A small self-supervised image encoder, trained from scratch: 42238 training examples.
Rows from expert 57 of block 7, named by matrix and row number. Rows with one number belong to one neuron. Each number is 500 + 25 x the weight over its row's rms, rounded and kept within 0 to 999. All counts start at 0. Numbers have three digits each. After the name is the row's rms in percent of the matrix's.
# up: expert up (model.blocks.7.mlp.up, 64x128x128), inputs 0-127
# down: expert down (model.blocks.7.mlp.down, 64x128x128, transposed), outputs 0-127
up.64 106:525514499495519501477548473528522511522527505533510504515524500518474507487469495494513532475514510469522492472520514519546491508499499535487479479463491469483508519469495492500527517540501464482533548480528464508485470490518465465517453507473437513510450497511513545474481488471512545533487465489494500485458479558518537502475489469471541460473489512542473526516502483455501488473490
down.64 085:564480519539502487523510504529514498551530515494548461498515490506471511503500486529454546454493495518497483501519517508507506479493533519471508493447485440509490510480519498496541461516464486468485512504495499494489464481492486492498497499493428495500467522496478517505484502518530527532546468477498531486457520520511491514492517467478551464516467493538484510496510483528480475437528
up.65 106:522515496500520519479550470532523512511519504533512511518529497520467509480465490492518542480509507474514491475520513516543492506499502536486477471462487475483510516467490494492525509536499468490537548467530461507489466495520467457516449515478443509518452497520509536472480492473503548535486466500496511487461479550512538506474490463476532456478504515546479518517505479451502499471500
down.65 088:567495528544498492520508519534503498549517517498568473499501485513458513500496488531456556459491491520488500491517518501498516487493524529477494483452491452512492522487520481486545447514475495471482502495497501494491453486493487488496491510490433500495484523511480511494482506507530517535549469484501536475471512508504493522493523461475535459516482510531472505494515488527479475438536
up.66 107:526517502502527505487552468525520506515530506533511500504530505518481496488473494491503533470522510469521490479521511516547482512506504530486484477468488473481502524474505490495521517538502467476537549480526464507483470486517467463518451508467436508514452498513510546477483491468510552533486472494491497475463477558517533499473486471476541455467493521533487527511512478450505491480495
down.66 084:560491519550512491532506499529509485535522506495553472488521494513482511501504489522449552455493502510510483507529510495505502491502536531469506493457481455500479521477526487488536458515474502461484511509484492505477463466492501490487501490467426484509471522501487504500494509512548529532546475478494525474462521514507492512488504470476551462493466501533502508483507493526479467446542
up.67 104:512519486494504522476548469535523519518509500534507510510540481519459522478464488481516537490510510478514492480517517513533496499497499530494475475462485478484515514475476497488527502545507459497532556461536467505507476490525466452518451513489450502525451484526510530467476503481490546522477471488512516498465488559500540509471490486476520465486520509548475520521502483447501496470504
down.67 088:563512509541485482518508530534482514554520529519570472512476475495447515505500492515466551453482501532472496476520527485481507475502513504472482494458495466498493534505525492508535423522473499476498487493509515483500462497501478486494481518507460496488489520506484525486469511507516512524547465498504544488479501493499492511504537492474534454528499507516459501512516500537488474454533
up.68 069:521461527514541525512530478502520462506474483502516526482503534514485486515496485486469529540509482509501505518492536439517545514448471517461504464472502475552518509478515520448511490494494513483500526469496477547466513510525488479447494521501476507524501497568498479497526429524538501495485476510529546506509471502523514506480468486510505490507551490515506484477473479505530507464515
down.68 106:494489515506543497528534448486547499539500499524500482503575479500524473475473486460488507461507516497538469523480512484562491516528495501482515493479447476474495513484497497492492535473454472466510543495504468492513471461518486468527497526474474494516462496513493508499466492507520545476521498523480488509480512546519507528491461464488496518521492519519515540544535463470517512467513
up.69 108:528514497500525503488549467530520504513530504533512502511529505516482500491470497494507535472522509472519495478523511518548484512507508532491481478474491469478506523466508489496522517540501466475536549483523459510481471492521468465516451508466435510512454501511513543476480490470513549535492473494489496480461478551521530505476491466478546456466493523532480525511509476452504489473493
down.69 088:563485520546514488530506499540515481540525511494556466495516493511482505501502489526456546456495492513510485515527518501511503493502542527477507494459482451504489513470526478488538469513472489461481513507485489509476458475495504494491496494473426487509469522490485509504491500512546527536546476479488522477459515512510491506482497465479551468493473501536495509485515488525479473437535
up.70 109:533516502497525500486546476526520503518529504531512500510524514513480493488473498494500533469522507461520494478525512521549480511507501534490484479474487466483502520470509489500525521534499469474536542492519461513475466486516466466521453507461434511513452504508510545479483489470518549537489466493489493477463474552520530502476490467480549460465487518530483528509510477454502487476489
down.70 090:557481525544513502530511499534518480536522502491548469494529495510479510500502490533455542457498498504519472520527504506515505493505536533477505502459483448512493504473522485483535477507465494464478518514485485514480465472492502494497505495470421485511471525488486507510491498516546530538540474477490514482453519526504502514484498464482557472493469495542504512481507483518481465449534
up.71 110:538512509496535494485544478520520507525541520528507502515507509525484497495475500498515544469521505478527492476518506527556484509505497533481486477467501460490515521460512493508518527536491475469523533491521467509472473491512473477513461505466441526509457507503516545479492480463522537539497467493472491476460474542530527507487498455467557463463478513527468515506509488467496487468483
down.71 102:549475533540523511529505480508530491542527510483526466490540498511494500507497494522440545466521486513517484525506504516539506487500530529468521492453482441514493499458514495490530492509461489467469528511494470506491463471488495497502494492481427507513463520496474497514509491522530521522542485474480517475465517518524495519483502453487547479504459499546502513486506479502487499435513
up.72 108:526513507501526513486550470531525512511523509532516510520522502524471501484471494497520541481516505480513491474519511515546496509501505535481471468459494476476510520464499493493524513540498472478532550468525462506483471498522470461513450513474440512512455505514508542471490484472514542535490469499490507482457474546520535500476495456471543459473497514538479518510503478459500492470499
down.72 093:568485522541504498528506511530511496541526517493556475496511487513469508513503491536446551470511481515497503500519527504514514484489535533475500481451486453508489514471520480482544457515479495465478508503492489496483456477494489489492491504482426503499472529503471507498496504508526516531546476475509532472464524511512491514490519465472538461504472503533480510492507488523480483440537
up.73 110:553505508488546490489544480517524486525540522521507502502504521516487490505475498494506544472521507477535487484519506525551476514514505529482491483480494456494512522456525486498512530531490481464521527505513466512463475480510480483519463496462443524499459508496514541485489480457529537545495471495471479480468476536532515508489496461472562464454488514518478520501517484467495484462478
down.73 110:540483530545526510535513469499533468530525504489527469478538496506508490509505493509448535467524484498532471530506499511545503508509539530468523505466473459525496493449524482480518504499453493466471528517488456522483470470490503496498496484472427498516472515487486486525505481523541517518525496479475502479472507519522490522479486458497551494499464502544506508481509473499491497432510
up.74 109:538515504499535502486551475523522500518535513529511502507516515518481493494475500497506539470522505475521493482524507526551476517506507534483487475473494465488506523464512486497521521532494476469533537492518464514470467489517471473511456507465434515510457508504514544476488482466525540542491470497483491477464473547526529506481492459474553459461485517527480522507508478460504487470487
down.74 099:556478528549518503534512489519525476534522508493542470489531501512491502510501491527449539463510494508518480519517504511533501498502544535471515491459478451513490500463525487486534482507465489465477519515485472513480465469494503497487502488476424497515472521484485494512501491516541520533537484475480515478463511519515496523481488459489556475494463504545501506478509479517486481436528
up.75 108:538517501494528501490551470520529498516536507529510492511525520516485496492473501489493536472529509468525496481523515523550473514508504532497491478479496461494511520466508481505521525533499474473531533501518467511475467484507469475520454501467434518510449500509516543480478486465516550540485472486481485481468477552515525511477493467478546460460482517530478523512512477456501485471487
down.75 088:553479529548519499532519482528536472535526505491533460492528504514490503506495496522457540456508504509515477523516492507526501495506536527463517502474487450509498491459523479485531475510457501464474518510474478507481467476485504501497492488467427495514474521474491504518502491521543517531531478476469518481459506522510493518477491459482560477491469498551502503471503484514492476453534
up.76 106:530514502497522506483550470531523507518528504535511508512524503517471504486470492493514538479520508475521493476522510511547482508505503531486477481468494473482511521465505488496524516541499463483534548480524459509488474497520471464517449510472440509515452498514511541477483487470510545536484464493492504485462470555524536504471494463477540456471496515538473518513503479451501490471491
down.76 087:568483526541503497523507508538505489551531513494554465496514489509469504508502485521448553465499500510506489510519518510512509483504535527465501498452492454513495506474528485487542456513467484467481509500492488507494464479491494495499495504485431491503468528494478516506492501506538522539541470479499527474454513513509497517489522469467552457508484500531476507495512479519482481443531
up.77 104:522515491492514504480551465528520513525532505533510502509533497521478514481471498491508539475515513468520496477518516513544484506501499539488484482466489468476503520472499498499524514543500461487531547483526465506492469485512467463521453507482439510519443496509510543476479490472503551528486469491499501485459480563521538505471488478472534461478491516533476526514507480447500491475495
down.77 082:562485523541509489520509498536500496556530514501556465500506475502477523503503488521459554454486506520502486503516513496502507478506523523458500497451497439493485519492525506504529452520457489470480514499492505490493466478486486488497496507487440487508471528497488521506486502512530531523548461486496528479451514515508495521491519478478558466513474494524483515494515481530484472445536
up.78 108:537512502498528498480547474524519510523535514535513505514518507515480496494473496498515533469518509472527491475520512522549483513504506536481483483467489464482510521461509492501523519534495467474533542489526461510476470489516466474516457506473437517513455500504510548478488489469519543537491463495483489474459476549521530505479493460468547457472487514529472523512509486459496485476484
down.78 092:557467525542520501526513494516519488545525507494540466495533491510485501506501485522445546460511493512513487513514510507516503497501540533473520492457479442508489498471523494490536479511461481466481520511489483500486461470494489493498503494486423495510462517493482502513500499524534525532544476473489517474457515526512505520485504452483551470506463498536498511488511478516488477437524
up.79 103:525515491503518512481553472527520513512521501535508502512540503516470507483476492486510539475514509476517489476524515521541481510502506534488483470466487471483509510473491492494527511534500461492538552484527462510493467495519468462512451509477436507522448491516511541474477491475506552532481473492500501490465476560506542507473484471477529457471496507538481524517507473448507491473498
down.79 084:565500515559502487524506518538497499547513513506569461497506492513461509499504495533465554460489505515493494490528509497499501483500528525465501496459491454493496514490528497498543436522472498478484505502488501499485465486490485498494494505481430488502475524491488527498481512512532520539546463480496537482462508501500499512497514469471547468513479497529488499492514482531490461446531
up.80 105:517517492498510512475552469533521513520522500539507509512532491517473514478465488485516537482511516468513490476517514514542488508499501531488478479466487474484510518467486497499522513541504457493535550476536465501499473493523465457518451513482441508526449491517511537470475498472499546532479468496502513491462480559509536503475491478472527461479506517548477524516501483450500491479498
down.80 085:561501519538494481513511521531493504559528526505563465510496480498463510505499482514452554451480503516483498485522521493489509484500524517467498493445485455505490522496517500498537438518469491468492493505501502492501456476493475483501489510495441496496473521506486525496477504516531519534550466490493538485473514503501491520496526479470534459517485513529467503503515488523482469447541
up.81 111:540516501495524488492548470520524498524538507525513493507518519512486501492466498492502536468530510468530495481523511526552471509506499528497489485476496460490513521468514488513522528531502473470527531502514465512476465481508465473522454496467443522509451500508514544480479489463515546544487472491478484479464479550517521505476496463477552457462479519524473518517514481459498483476481
down.81 089:547478529542519500528518469532521477541522501479529461485540497504500505510495504514460534454517498507518479533515499528529497491514534526458508508468487437516501491464523492486526491510461494461466529515480469508490465474486494495498501489474441490518467517483486499516498492525533524532526482477464514478452514528513499524474495457482559477491466497546501513480511478511497475457528
up.82 107:529519497496522499483549467530524508520535501536510504512524508521484507483470500496503536476522510463522493477523512516547481511503501532490480480471491465483508520468500487502522521538503465486532542484525459509479471487520464470524451506471437514516453502511511543477481488468506550537489472492493502486460480556521528504478493468474542462469489521535478527512506481453504486476492
down.82 086:561484524545513487526515495533520488550529514499548465496511488506479507502499492524447544455494505514511490515525506499511505490505531521467501500450483436507492510476515488486536467516467485468480513504486488505482457471493496492504493492480431493505463521501486510505489493519538528534547471482484524478454513516509489515482509471478552466505471500537491512492515481521485472446541
up.83 090:543510485472531483479539480540518494548521532541512518513498501511476503475458504500540543478527511487516494472506518528542476505512480532484489485466499453482530514463504514511497521531483477468517523488526487499478478482523457470506473501485461516518464492501508558486480495456518544541510459511483504482449472535524504516503495455469546470476501498503473507513534487470488492457478
down.83 101:529488520534531512533529478496534491556504510507517475489552489499490481491488478494455544456508498495508490518492503494527493510517516522468526487461463451504508504467512517490503502500445494452480523505512469516508456465501474465507502504481437503521463503513483505511486492529543533506555487500467510483465507528516497538489494452500533497523479510535500517515536463489492505430520
up.84 063:523455534532515503533540468525524481511492513504528532490505511509499472503473512469482537514523498516487504533493555464522535495468481523501498499471510482520536522500496507473493519500490522451521528468509484529486512497536486463453469531481489495518491493552510512499511439509560520499494454527511539478474446510491483526481482463490498494490564470510512495495500467493533465462496
down.84 100:506496523517543492537535457478526492535493508529501481502563484490506464469482486459473523461502516496528464515480503473554487517520502501468527484466459460476504509480504517492482533474456485479511535498506475493518464465512478456510500528484465500525473486517498508505475491518534528478543497536466492506477512524525502527499460458495510508538497530512507525543548457488528517471514
up.85 103:521507499493510516470547467524523521519516511536503506521537487525454518484470492494524538487506508475521493469522514518542499496497497539479480472462493477487519511467480494492533504538503463496533559470531470507496471497521473460518457514492445516520450492520508532469479492482498542524480459491505506493459482555506546516470490474474527464487504501542474516517499481448496500474500
down.85 088:570484519541480495514497522526485516553512522498552469524492487508443508506502493534463555462500496530487494470504523497490512473495505522457504481458508448497498513497509496503540434521479495483490503502502515478493464495491477489492490517508439500500480529506481520491476519516517513524538456481506539472472510487499497514498539468465533459524484505523477494510519483538485483443523
up.86 125:504559483488463511454495505504487522514516502533510515534493530480475472500512511515490477531491473487489472477543494493500487481486488491503446464483445524509509510520490524486551449497494471547487479480500500515534493520500486485518507472554527531490497473526498468461509564501453504481473489491579516542511510501482462483506512564507488480530522520515481475503493515491475502524509
down.86 180:502495551526515492550523475475497500509500529479504459493529498487512464516496497489496547493519461500529490508495522510554513488466483497489547491461493475499504488445538512487476560482512515482498517506497442524479470466471507482483480499453446556527473516505488516531527504505509515494545505518472497485460507523539497514477499464517540502486472474526502485479518505463501548469476
up.87 107:527516499496522505480551473529526509518529501536512504516523505515472507486463495493514540478517510470520488475524509516548482511501508531485473480467492466485517519463494489503526513538501467487532542476530459509487472494527466467521452505474440514518451492515508540471482485473511546535483469497487508487459475552516529504476493462473537460475494519544477518513504484456497489474493
down.87 088:560489535543503488523518499526513494549525514495553467494517484501464507504492491513447553464497491515500495504524516502508507486497536526465497488448480442515506514476518489484546460517468488468484504507493483504497456474494485492499492498487434502501467515506478509501479499522531520530537470483485534477462507516504488514492520465477541458519473502538477512488513479521480480436530
up.88 060:509457558547496503537534464517538495503489499496528523485513496513499476503478504462480533498494504527485502541503547455525523490479484525503503496473520495521533530500489499480492522490495525457514526480512486527496514510521490466469461516464488493503490501562516511505512438511554523501484469529489528470475448515473479533473488460486485497492562469518507503501496462493520447471510
down.88 099:506488526516543497529538460471529488547491509519500484500572478491514464472484490471471519455509521499533462517487500478555486517522499498467521484469456451481507500490508523499482536469456486478501535503507483499516464471508486461501509523480471494525479488513500507511486489516522527482544494538465488501472516528522502531506457461496508510529486526510513533545552461491530520472519
up.89 097:520511499488529509485537475537516514527527509541511521527506486525473519465456500500553544484528511486504496471509516524544492504504490527482471474464494465474530521465486514501508512541491475483523539461523479489485482492539455467503461519502457514521460494511497549478485496467509538536503461518492514486445467535524526514496502451454532464488498512518476509508518492468494497468488
down.89 099:549489525536517490533521501509521503556510520509538477505526480499478491488484479507442552467503489509485503505505531482520513496502509517472513475444471444502502519477510511496511489510466491460489515500515493495504448463491463465501488505502430511518459509528475514497481501511531528509565484500488534476463505516521494532495518451482522470525469518521483514512528471513479499439530
up.90 105:515514496497520518470548472536519514516519503540510521519524482526471521480461497495536539488512511474511495477513510516543498506496500534479469474461487474479519518456483500491518510543500460494529557459531462501488481498532461463510458523490443505524457492513508536466483495471502538529489470501509511488454480545519541505480497466465527467489511512538477516510500488456501499474492
down.90 097:563490514533502482523514516516499502556523530513560480514499481495467504501501483522443555468493487521480506483525533482495517490497516514472509480440484446505490522481524503507529453514475486470496496506509510488497448476494475479493488511508434504503466518519477523489477499504524517525554478487502534475474509495513494518494526472479525456524478518515464506506530485529476495439528
up.91 142:498563476472454493460509494522516477511507516535537535555495521488476465498492535521498489527513494510484470485535491493510473495530498482509435469474448538479498531524505518489523474482504483516502481486500507517526484503490476473505505454534527542493494473524500483464505565488481519480492498477570511524499485503486455468503501560521495483499539521502485468522522497485459497496503
down.91 207:501494568529531494542526483459470513509489519486508461498498496500499479517492483467487552494506448497517506474494517513528522511450468498496551499455499464500517485460528538502494527504510535499531513490501459509464485482493488480489444506460456558524469521505485529529507478515490484502545479551461522491475515500541499521492518454510530493526482484516498484486516508488497527470473
up.92 093:523508518482508562471512498495512505472476504494471505537515455513449506503500477491510544513464453544469482497508547538491526456475504516449490416471481511492502487499471524478504458493472513525519527444491502509505495512540514481475485549524497504546504509529484486497490489518491492494494497506534525535522490498474546533486500507509512502512532460523489470510498482504513537468533
down.92 118:490462507501547509527515434488529483531503484515459500477548505493548467465481497461487478498497529462545460558504476466551494523527511487502524520492480491511507489487501529500483574479475466475486522512518471515524507489482506481530509486487500487531473468514537472515511486500545513466503504491477481497474490527505489518513440480509486548498489508499527530512506476461511510534520
up.93 059:517461533569513493541536465512551494514496508500494508448518513499493477521481473465466530505485529487513509542494544443542505491470482525522514506494508476525537523479501487479500520497495502467496541484508480518487513514507503486483477510463463525509476485531514532506508455515534527512469488509499517445483470523517497539446492473473481488475557463533510507481502467489495473475500
down.93 094:499501529513537502538536451481539485543486499518507483500573482486511464470490489466476519474504529500518464521491502479545488513520493497472520480458461455488505502481518513500484543463453472481502536504501481509508452469510480466508505521475462497527478485521501509513478490520526531488532499530471499503473513533517502527498458458500507508530491523526507527542539458490519526451517
up.94 068:511454532557478462526535461501530513536507515509543519484514491498516468508466519476493523480485529495498524536498529477551495517474495506508507527481517487528519537496479477508487546494510508446512514509527468499492498492486489475504471505454471508470478507524529537504503462492562537517504487515465490451459473523488462546490484451487477492480516498516520513500519461477515462473474
down.94 100:510495528528548496536543466487537488543488513511506476498562477479502460476477485478474529458508524502515477518483496490550493510509494502458525478463468453486505503475518519496486531473457485471495534489512471512509460473508473470507500517482458507525471480521491512516482482521522528488543492524467504488471520528522510523490471454501516506528481525528508523535554463490517526451518
up.95 110:539516503492526492487541477524520501533537513532511499511513511516478497490470499493513538472526511470530494475521508524552478511509500532488480488474497464485512525462513486506521524533493473464526537495522465509476467484514473473520457498469444523508455499506513549482487488465521545537493463500477487480457478546528528503480495461474554460466481514527470516511513484464492487472480
down.95 093:547474530537518507526506483522526481549521510485531465488540492507482497505499495520451539462516492509519477530510506523531504490507540529466514498459484451514496502464519490482533493499459487459478531513497470508492464471488495486500500492481425495511462510492479500512502493525541525521535476474478516481450513536512503517478496460485557480495465497542498512488512472504489488439517
up.96 082:513491530476516544477518488472489486516480497514521519519507519504466483498501492511474517519502476530484447486503522465501518507454485503443479437465472496530500507517497552477536454512497481537512507473510488532519499506527492463457488539536503501496503480569505467481522464513490489501491458506540570553517501498509501490497476510520504484550527516517494474507469490490528513486537
down.96 120:493482506511555500529524460500536499514495502515490478474567467494521476480479491464517512461510515489554475529491520488557506498540509513477531500480469483482493498470497499467488541474476470460493555495521457497505465458494495489541499506479470501529461481514492508500481510508530538465499515513491480491479501545512511521486461464489496525514487504523508549535531463454516532470500
up.97 107:520514502496516514480544468532523516519524507539514510525525493528466512479469488503528543484511512477516495475516514516545498503497494538482477468456494477482516516468488495499528508540497467488529554467524466505484473500519467459520456517483444517511450502517510536469486486471504540531486466497498515488456476549517540506474494461468536461479499507539475512514501481456496496472499
down.97 090:566489522533502494516505514533500507550516513489555476511501472513465512504500487535450552463501491532488499498512530504507514473487519523472498473444501447505494523483515497495542441518467488473477518499493500484502450484486475487498497512509445513496470532507472502495488505512521510522545465476501534477462516503512498518489539469471539461514479500525471508507508486527482488441532
up.98 107:537513499495534494479543477527518509536538520539509508514502503521479504486466498501526547474511509472524496469512507526547484505507490535479485482464500461486515521462504506508513525536490472473524536492526469505471473490519463478516464507481442522518459502501513550479487489463519537542500466502475496474460473539528529512491498454460550465472482511526469516508512490468492491472480
down.98 101:545474529534524508533517480505528495553521516491529469497545487502492498500501478516442546460507491506506496520505509509526509496501520534467524484451478436516491503468511504496521489505458481467476528516498480506495457467489476489508497505489425505515461515509475503506501490523528523518552484477478520473465512524522503526485501453490544475514462506543493517498510476502489500436519
up.99 073:523467525481545525496529479498510457525477481517513523498503517512489498507482486506493536528527479510492478520500541460519528523451469513435490451464473468539539514495519520456520477507484495507506524454497467539485513504540482461456493527521487496524495480548500477495518447511513499510496455514536558535504488503544503505492478498515520485509548503511509487479494492496529522458505
down.99 112:501490516517555504531537454496539494542495506514494483489569478498508471479479483462485522461509513482536469520479511484555494505526503519476520488476454471471501512472508499488497535481458474467509551488517467495507466457514481474527493520480471500525458489513492514503465504512529537474522501520485485496482513544516505529490468464491503518522494507521509537543539455466514520462500
up.100 109:530514505496532505478543479532520511515526514535509517517511496527472504488466498503533536477517511479515495469515504524545492508503502534476470473461496473483516525458501494500519515535497476475532545466526467499480475496526466467517453516473440515511461505509506548474485491469516541539493465507482500475454476541523528507485498450466547458476499512532475512511504483461495497473492
down.100 098:558483525537511497526511503518519495547521520490548478495527489506476498507496489530440541462518486516497505501515526510514513491495535529468510477447483449510487510469515487483535476506476487461484520508498484496493446468493485489495496501491424505506467525511467506495487500516530526535547488472494521468468523517511498522490516452478535464509466511532485508501512480514486497430527
up.101 109:535516499494526495487550469519523501526537511531508501509518514517481500490474499498504538473527513468530494477524510518551475511506503532493490486472494463486510520466509487507523524532497468473529536497523468515479468488512466475515459501468435519510453501506515546479478487466516546541488469488483489477465472551520527506479491463471552455464484519525476522514507482460499479473484
down.101 090:553473530543514497525515485521525483551523501493532470485531489512492510513501496525454539458512499506518482527514498508530502494508536528469516502456486448510496493463524494491534485506453483468477520512480477507492459476486488498495498490476435498514462521490485504518496498521542525532544471476473524478461511525516495524479500462483561475497460495541501511487507482515490478444531
up.102 104:522515491490511505488551459529524513515524500534510490514535500526476518485470500495503537472529512470522499475516519516543483501505498535494489471472493465480513518474495488503526514542505464482532546486526474510493469487515465466523455501474442516514444500518507535472475489472505550528481477483506497489460479565509538509472488476477536463471491513533480525512505475448501490470491
down.102 078:575486513554510480520500514553508506535512507498547462507495502509463518505498514532469547457498508536497489519515509496500500472511519511458500499466502443499499524478519493495531449520460493469476519491490516485480468488484481497494490505486435491513469531487492527505487507509537523518537465480494531474456501499506492505490526478467556473497472490538491504489513492543492469458541
up.103 077:528506503473542565495524477502511478519487502509457535510502478516479505494474456498498537532497496504483478495502533501497502483476450517485457464480450468523527497499504544468526480530506472498503501459496484514498522494540494466446484514550504502550489455533507487465506500514473491521478465504542531525520495504528508523473499528495519493523583481527483456508482520486516512496494
down.103 092:511485514539565511529510466505548474525475487506503489488554490508499471483484489486505519471514524482525482521491487499522504511511502529464528490479475466464500502467514501467504529489458485455499561490501470498500462467509487483514501518482447504519465499516502499519456519527537523481511483522503501487476523535513491521497452455489503542535485506533534534526542438504500511447509
up.104 088:539463506463544511475536477519500466545494503523507530524497467531486500484467518495539551520540489497503481498497522515520507527494482518471487472466494451512553503458503544466503521531487485491511519479514484510491502481547461457459480516526493514509490476535503514495490458481524499541504451518495525522475483499546492514521487464488544491495527514494493506502551487484523492447467
down.104 112:536488528532543506544536457496529496547504511501512460497543500497497475498492480481459547470511491489522476513490516500550509485511501528463528489461470452493507509454522508494501516497456492465498539492505460505494463462504474469511483510485449514532455506514477503512465485517534525487542486509484515485483498535521501532484497457487533499532473509541502512523534464485501511448500
up.105 106:549505504487542494483539483530519495540528529529505512512494502524479499494472494501535544479520513484532494477509502524551482510515492534476496485475500455494520520453516504505507528533482479457517529495521476502466481482512469478506467497476447530508463501498515551485490484461527533546503462503472489481457476530536513512494500450465559469468493506515469511506517487473487487458474
down.105 108:538477532537530513538516476494536482548518510492522475492548490501498484505497483514448543468519485498523483521494509508544505498508520529470533493463472446515501499454521498492516514497452480463475527519500463513486462464487485486498499495488423504527465513501479494513498486527534525510547489481480512476472506523524493530486498452493542492512470505538497512498521473495491510433505
up.106 060:539454546527511499520538460523514490530497505500494548484493512500496485518473489500468546516523498508496498534517554463526515501451458518483489485463494457533546524495512520462511499499488500481515530462500472536491512509525489462458475521493484503513483490533516515487522448515544523512482454520522534484481456514514492522475490484491498481481575471526517489489487479495523486466490
down.106 103:499504528515544496531541454488534493544493506520498482502566481495504470475480480463479529465500518489524473520486497477547491508515501506468525481471456454484506509477514515491485529475455487472505538494501468503507458461514474457521491526482467505531465486516497510505467491527530531481535497538471499502474514534524504532491466459495513509531494517526506525541543458486515517460514
up.107 106:515518490500516524480548466536521516521516504538509522513531486525467519478465490487530541492513509472511492481513515508539494500500500531486474474464490477480511517464488493492521506542502455494527560458532464503493479499526467452512453518486444503525455489520507537469483496475499543526485466499510517487459482552515539501474493475475525464484515513541479521514502481449498501473501
down.107 090:568501511539494489518504532527491505555525530509563481508485478503464504499503484521455556458487494519479505481524532489487509485497517517472494486448491458499488531489525497501532438518470491468497495498501512492491452489490485479500489516500443499489472525514477519485481510496530516525559469490507537474471509496509495510495538487480529452519493516512465500501523496525474487447541
up.108 083:537489530488515529480528488513505470504477502511520541536493506503482474498482503497488527531501462546473475497500542485502527494459478510455463462470507497512506529525492549476509466508477509500514515456506482528500512511533488452458470527508505509513504495571493479478507445511532500494507445501533567537510475502496483482496491503521513481504566494514500457500490473505521488464535
down.108 115:496476510521565510524533451486524485515497509526494480488558488498514470470484491460495512469502519498549458525491511477556504518538495516478542501477457474468498501482494523487484542480469488464518553484526486478502476456495481471524498509481469493545463477520506505497478490506528533466525493531484481486477505519516502525499451463482493525535498517511525526537535462476519517490501
up.109 084:493487511582504483535521477502565522510510505510501497449512501493501483503472456466493529488472541475527522535494528453545497472496488526548521521507505482531537520488488459500501525482505514462492527492502481498472511516473505510514486496456463524493478490517518531508496494512529536505472500503463495429472508519517477532437498471456470497482530474530495500503489492492473479501512
down.109 100:509491520536526490534545456486534485532504513521519500493564483488503467476501482465471530466487529516512456514498510477552486504532502499479519491454462452487496489480524509503481539466467476480508526499523497519506449469496497479493507522469462487523475469520525521500470494509538543498518507532468492491470501534507495534491463461494499501539499502514497524545537467489521521444500
up.110 073:513454544578480481553514463482539522517492510504541534482505504492505479514475505469466516501455526499487513537492529449532497503456481496487512541486504501532540533512482498502502520483503507463506509508515486529511511515495506492481474517462483487480490509525522522508517452522558516495485480524480507458492457511468474547477487461499464500504533471527523504493488476486527445506499
down.110 101:511481535515548483523539468481522491547492521530511495506559476476522459471485497479476505470513516527530468510481508466566499516513492486447517490459471457477493503485511523510488542454467468484513539505519488488514464472511485467499502534483454495517499488506495502489478485502507522484541486525466498504483499511533497519497453455497497492532484536519513525535546473503529536470506
up.111 106:531516497498525505485553469527520499511530506532511498503534510516477500492470497491504537470522509471523495482526512519543478516509511532492482480476488470481502522470506484493522519537500467479536545483523460513488473486517467466516450508471435506518453499510510542478478487471514550535485474489494492484463476558518532509473492470480543459467493520533479526512511474450507487470494
down.111 085:567484514552508486530511500536512478538526516507558464487513498506477505505506495522459550453498504509511483514534503498513506494511541523466508503462486464501488505471531479489538461511471493464487510507488487506478466476493497497490495489472424486515476517483491512510485494512550520542539474481489528480458504514507494511479504465483552466498470494536494502481515481525486470443533
up.112 106:528517499495513503489554468526527509517525495529511492510532508518476505483468495493501540479526511470521492478525515515547480508501499530501485482471493472482509516472500490504524519542502470480536546486523463513492467488511464465522448500467441516511443498521514541479477491469504553533484473485492502487462477562516530502471494473477536460468486521535479522516511478453497486474495
down.112 077:559481528548503484524516500544505493540524501493552458494506488506474521509496492529459548455497506519503482518526509508511504476498527514469494504457499450508497514482528483480536456522465493467480517502483484496493464482484489494502487499474442494508474526490484513507494505506529527530536469476482536482451509525504489518481525474462553468493478491549485506485508494532482464448539
up.113 109:536519506502525506491549472525524500513530505531515499513523517515475495491467496497506537474525507476521491478527510521552480513504507534490482477471491469483514521469508485498530519534499474472533537488519461517478472491515470466516449502465439514508449502515511542477486483470519545540489468494486499482462473548516527501475493460480551454462491519535480518514512482458501488469489
down.113 090:567488532548511497532515494535511471535524501487550471481519494515476506509494499529456541468514490513513478522523511514525508491500544532473500494462486447513508502469524478477541477511468490458472517503488476509488464483495501499492501488483433491510475523493482497509503496511539522535535471472483524483456510525509495520482505463484555468498469498545487504479513484518484473441527
up.114 108:510547489477474531441493501508480527522515496527499492536498523483480488491509508507491483536484472487486476466535505501498491480475492485498450436473449512507508508525488522479561448502485469554495484470500505503535486516516485479507509492557529522489496467532496474460508547504458499485472486501571519553516512501488477484506506557510497476535511524513483485502490512487487509532515
down.114 144:504492545530523498550524472481515484504497529489497463486540486488519465515493484488493540482511473499546486530495522507565501489493495499478544507469483468507503487447532497465479557475504503480485523512499435526491471464477505474492489498458437544539468505508487506529525506506531521490537511508473490482476497528537505521469494461517527513489478489524499498495515494462499544463485
up.115 102:513517491493524524482542472543518513520522501546507531527519484524474524463458490492545541496520514479499495478511514515538495500494494530478462472459487471479520520469474512497511504540497466495524552444528474496491482498539458456501460524504452504531461486514498537470487497477502539530497471513510527491453476541514538508485496466468519467489510514532481514508503490458497512476497
down.115 103:562498508533504488527523522519500507554516527516553488513507482501463497490493478512451553464486492517463511479515538478499513487493501515468499473438480450501490535493512510511519461515481491465500495499513510491503448479498464466490487515497446510502465513528483518490479509500528525521562478497500538472474511502511496521502531469480516459528481520512469510514536480524474498448541
up.116 105:519514492497509526481549469538525514514513500534504516515536481524462526474465484482528542494510507480511491481517517510539495494497503529485472475464488478479519511472479496489520502542498455499528559455535461506502478501527469455509454513496446501534450483523502529472480497482496542521481468499514522495461483552512542504470492480477516464485516508549482517513499481451499499469502
down.116 095:562504512543487485517508527527487506550521532512569473506475472496457508495498480512468561461481493521478504477522535484488510476496509514472491481445496465494496534499525489508535437522480496470497478495509501483501461497491479482496482514501452505489477530512477522488472511494520511526549463497508541482475504494502485509504544493478530454530490511510457501503522493532477480449531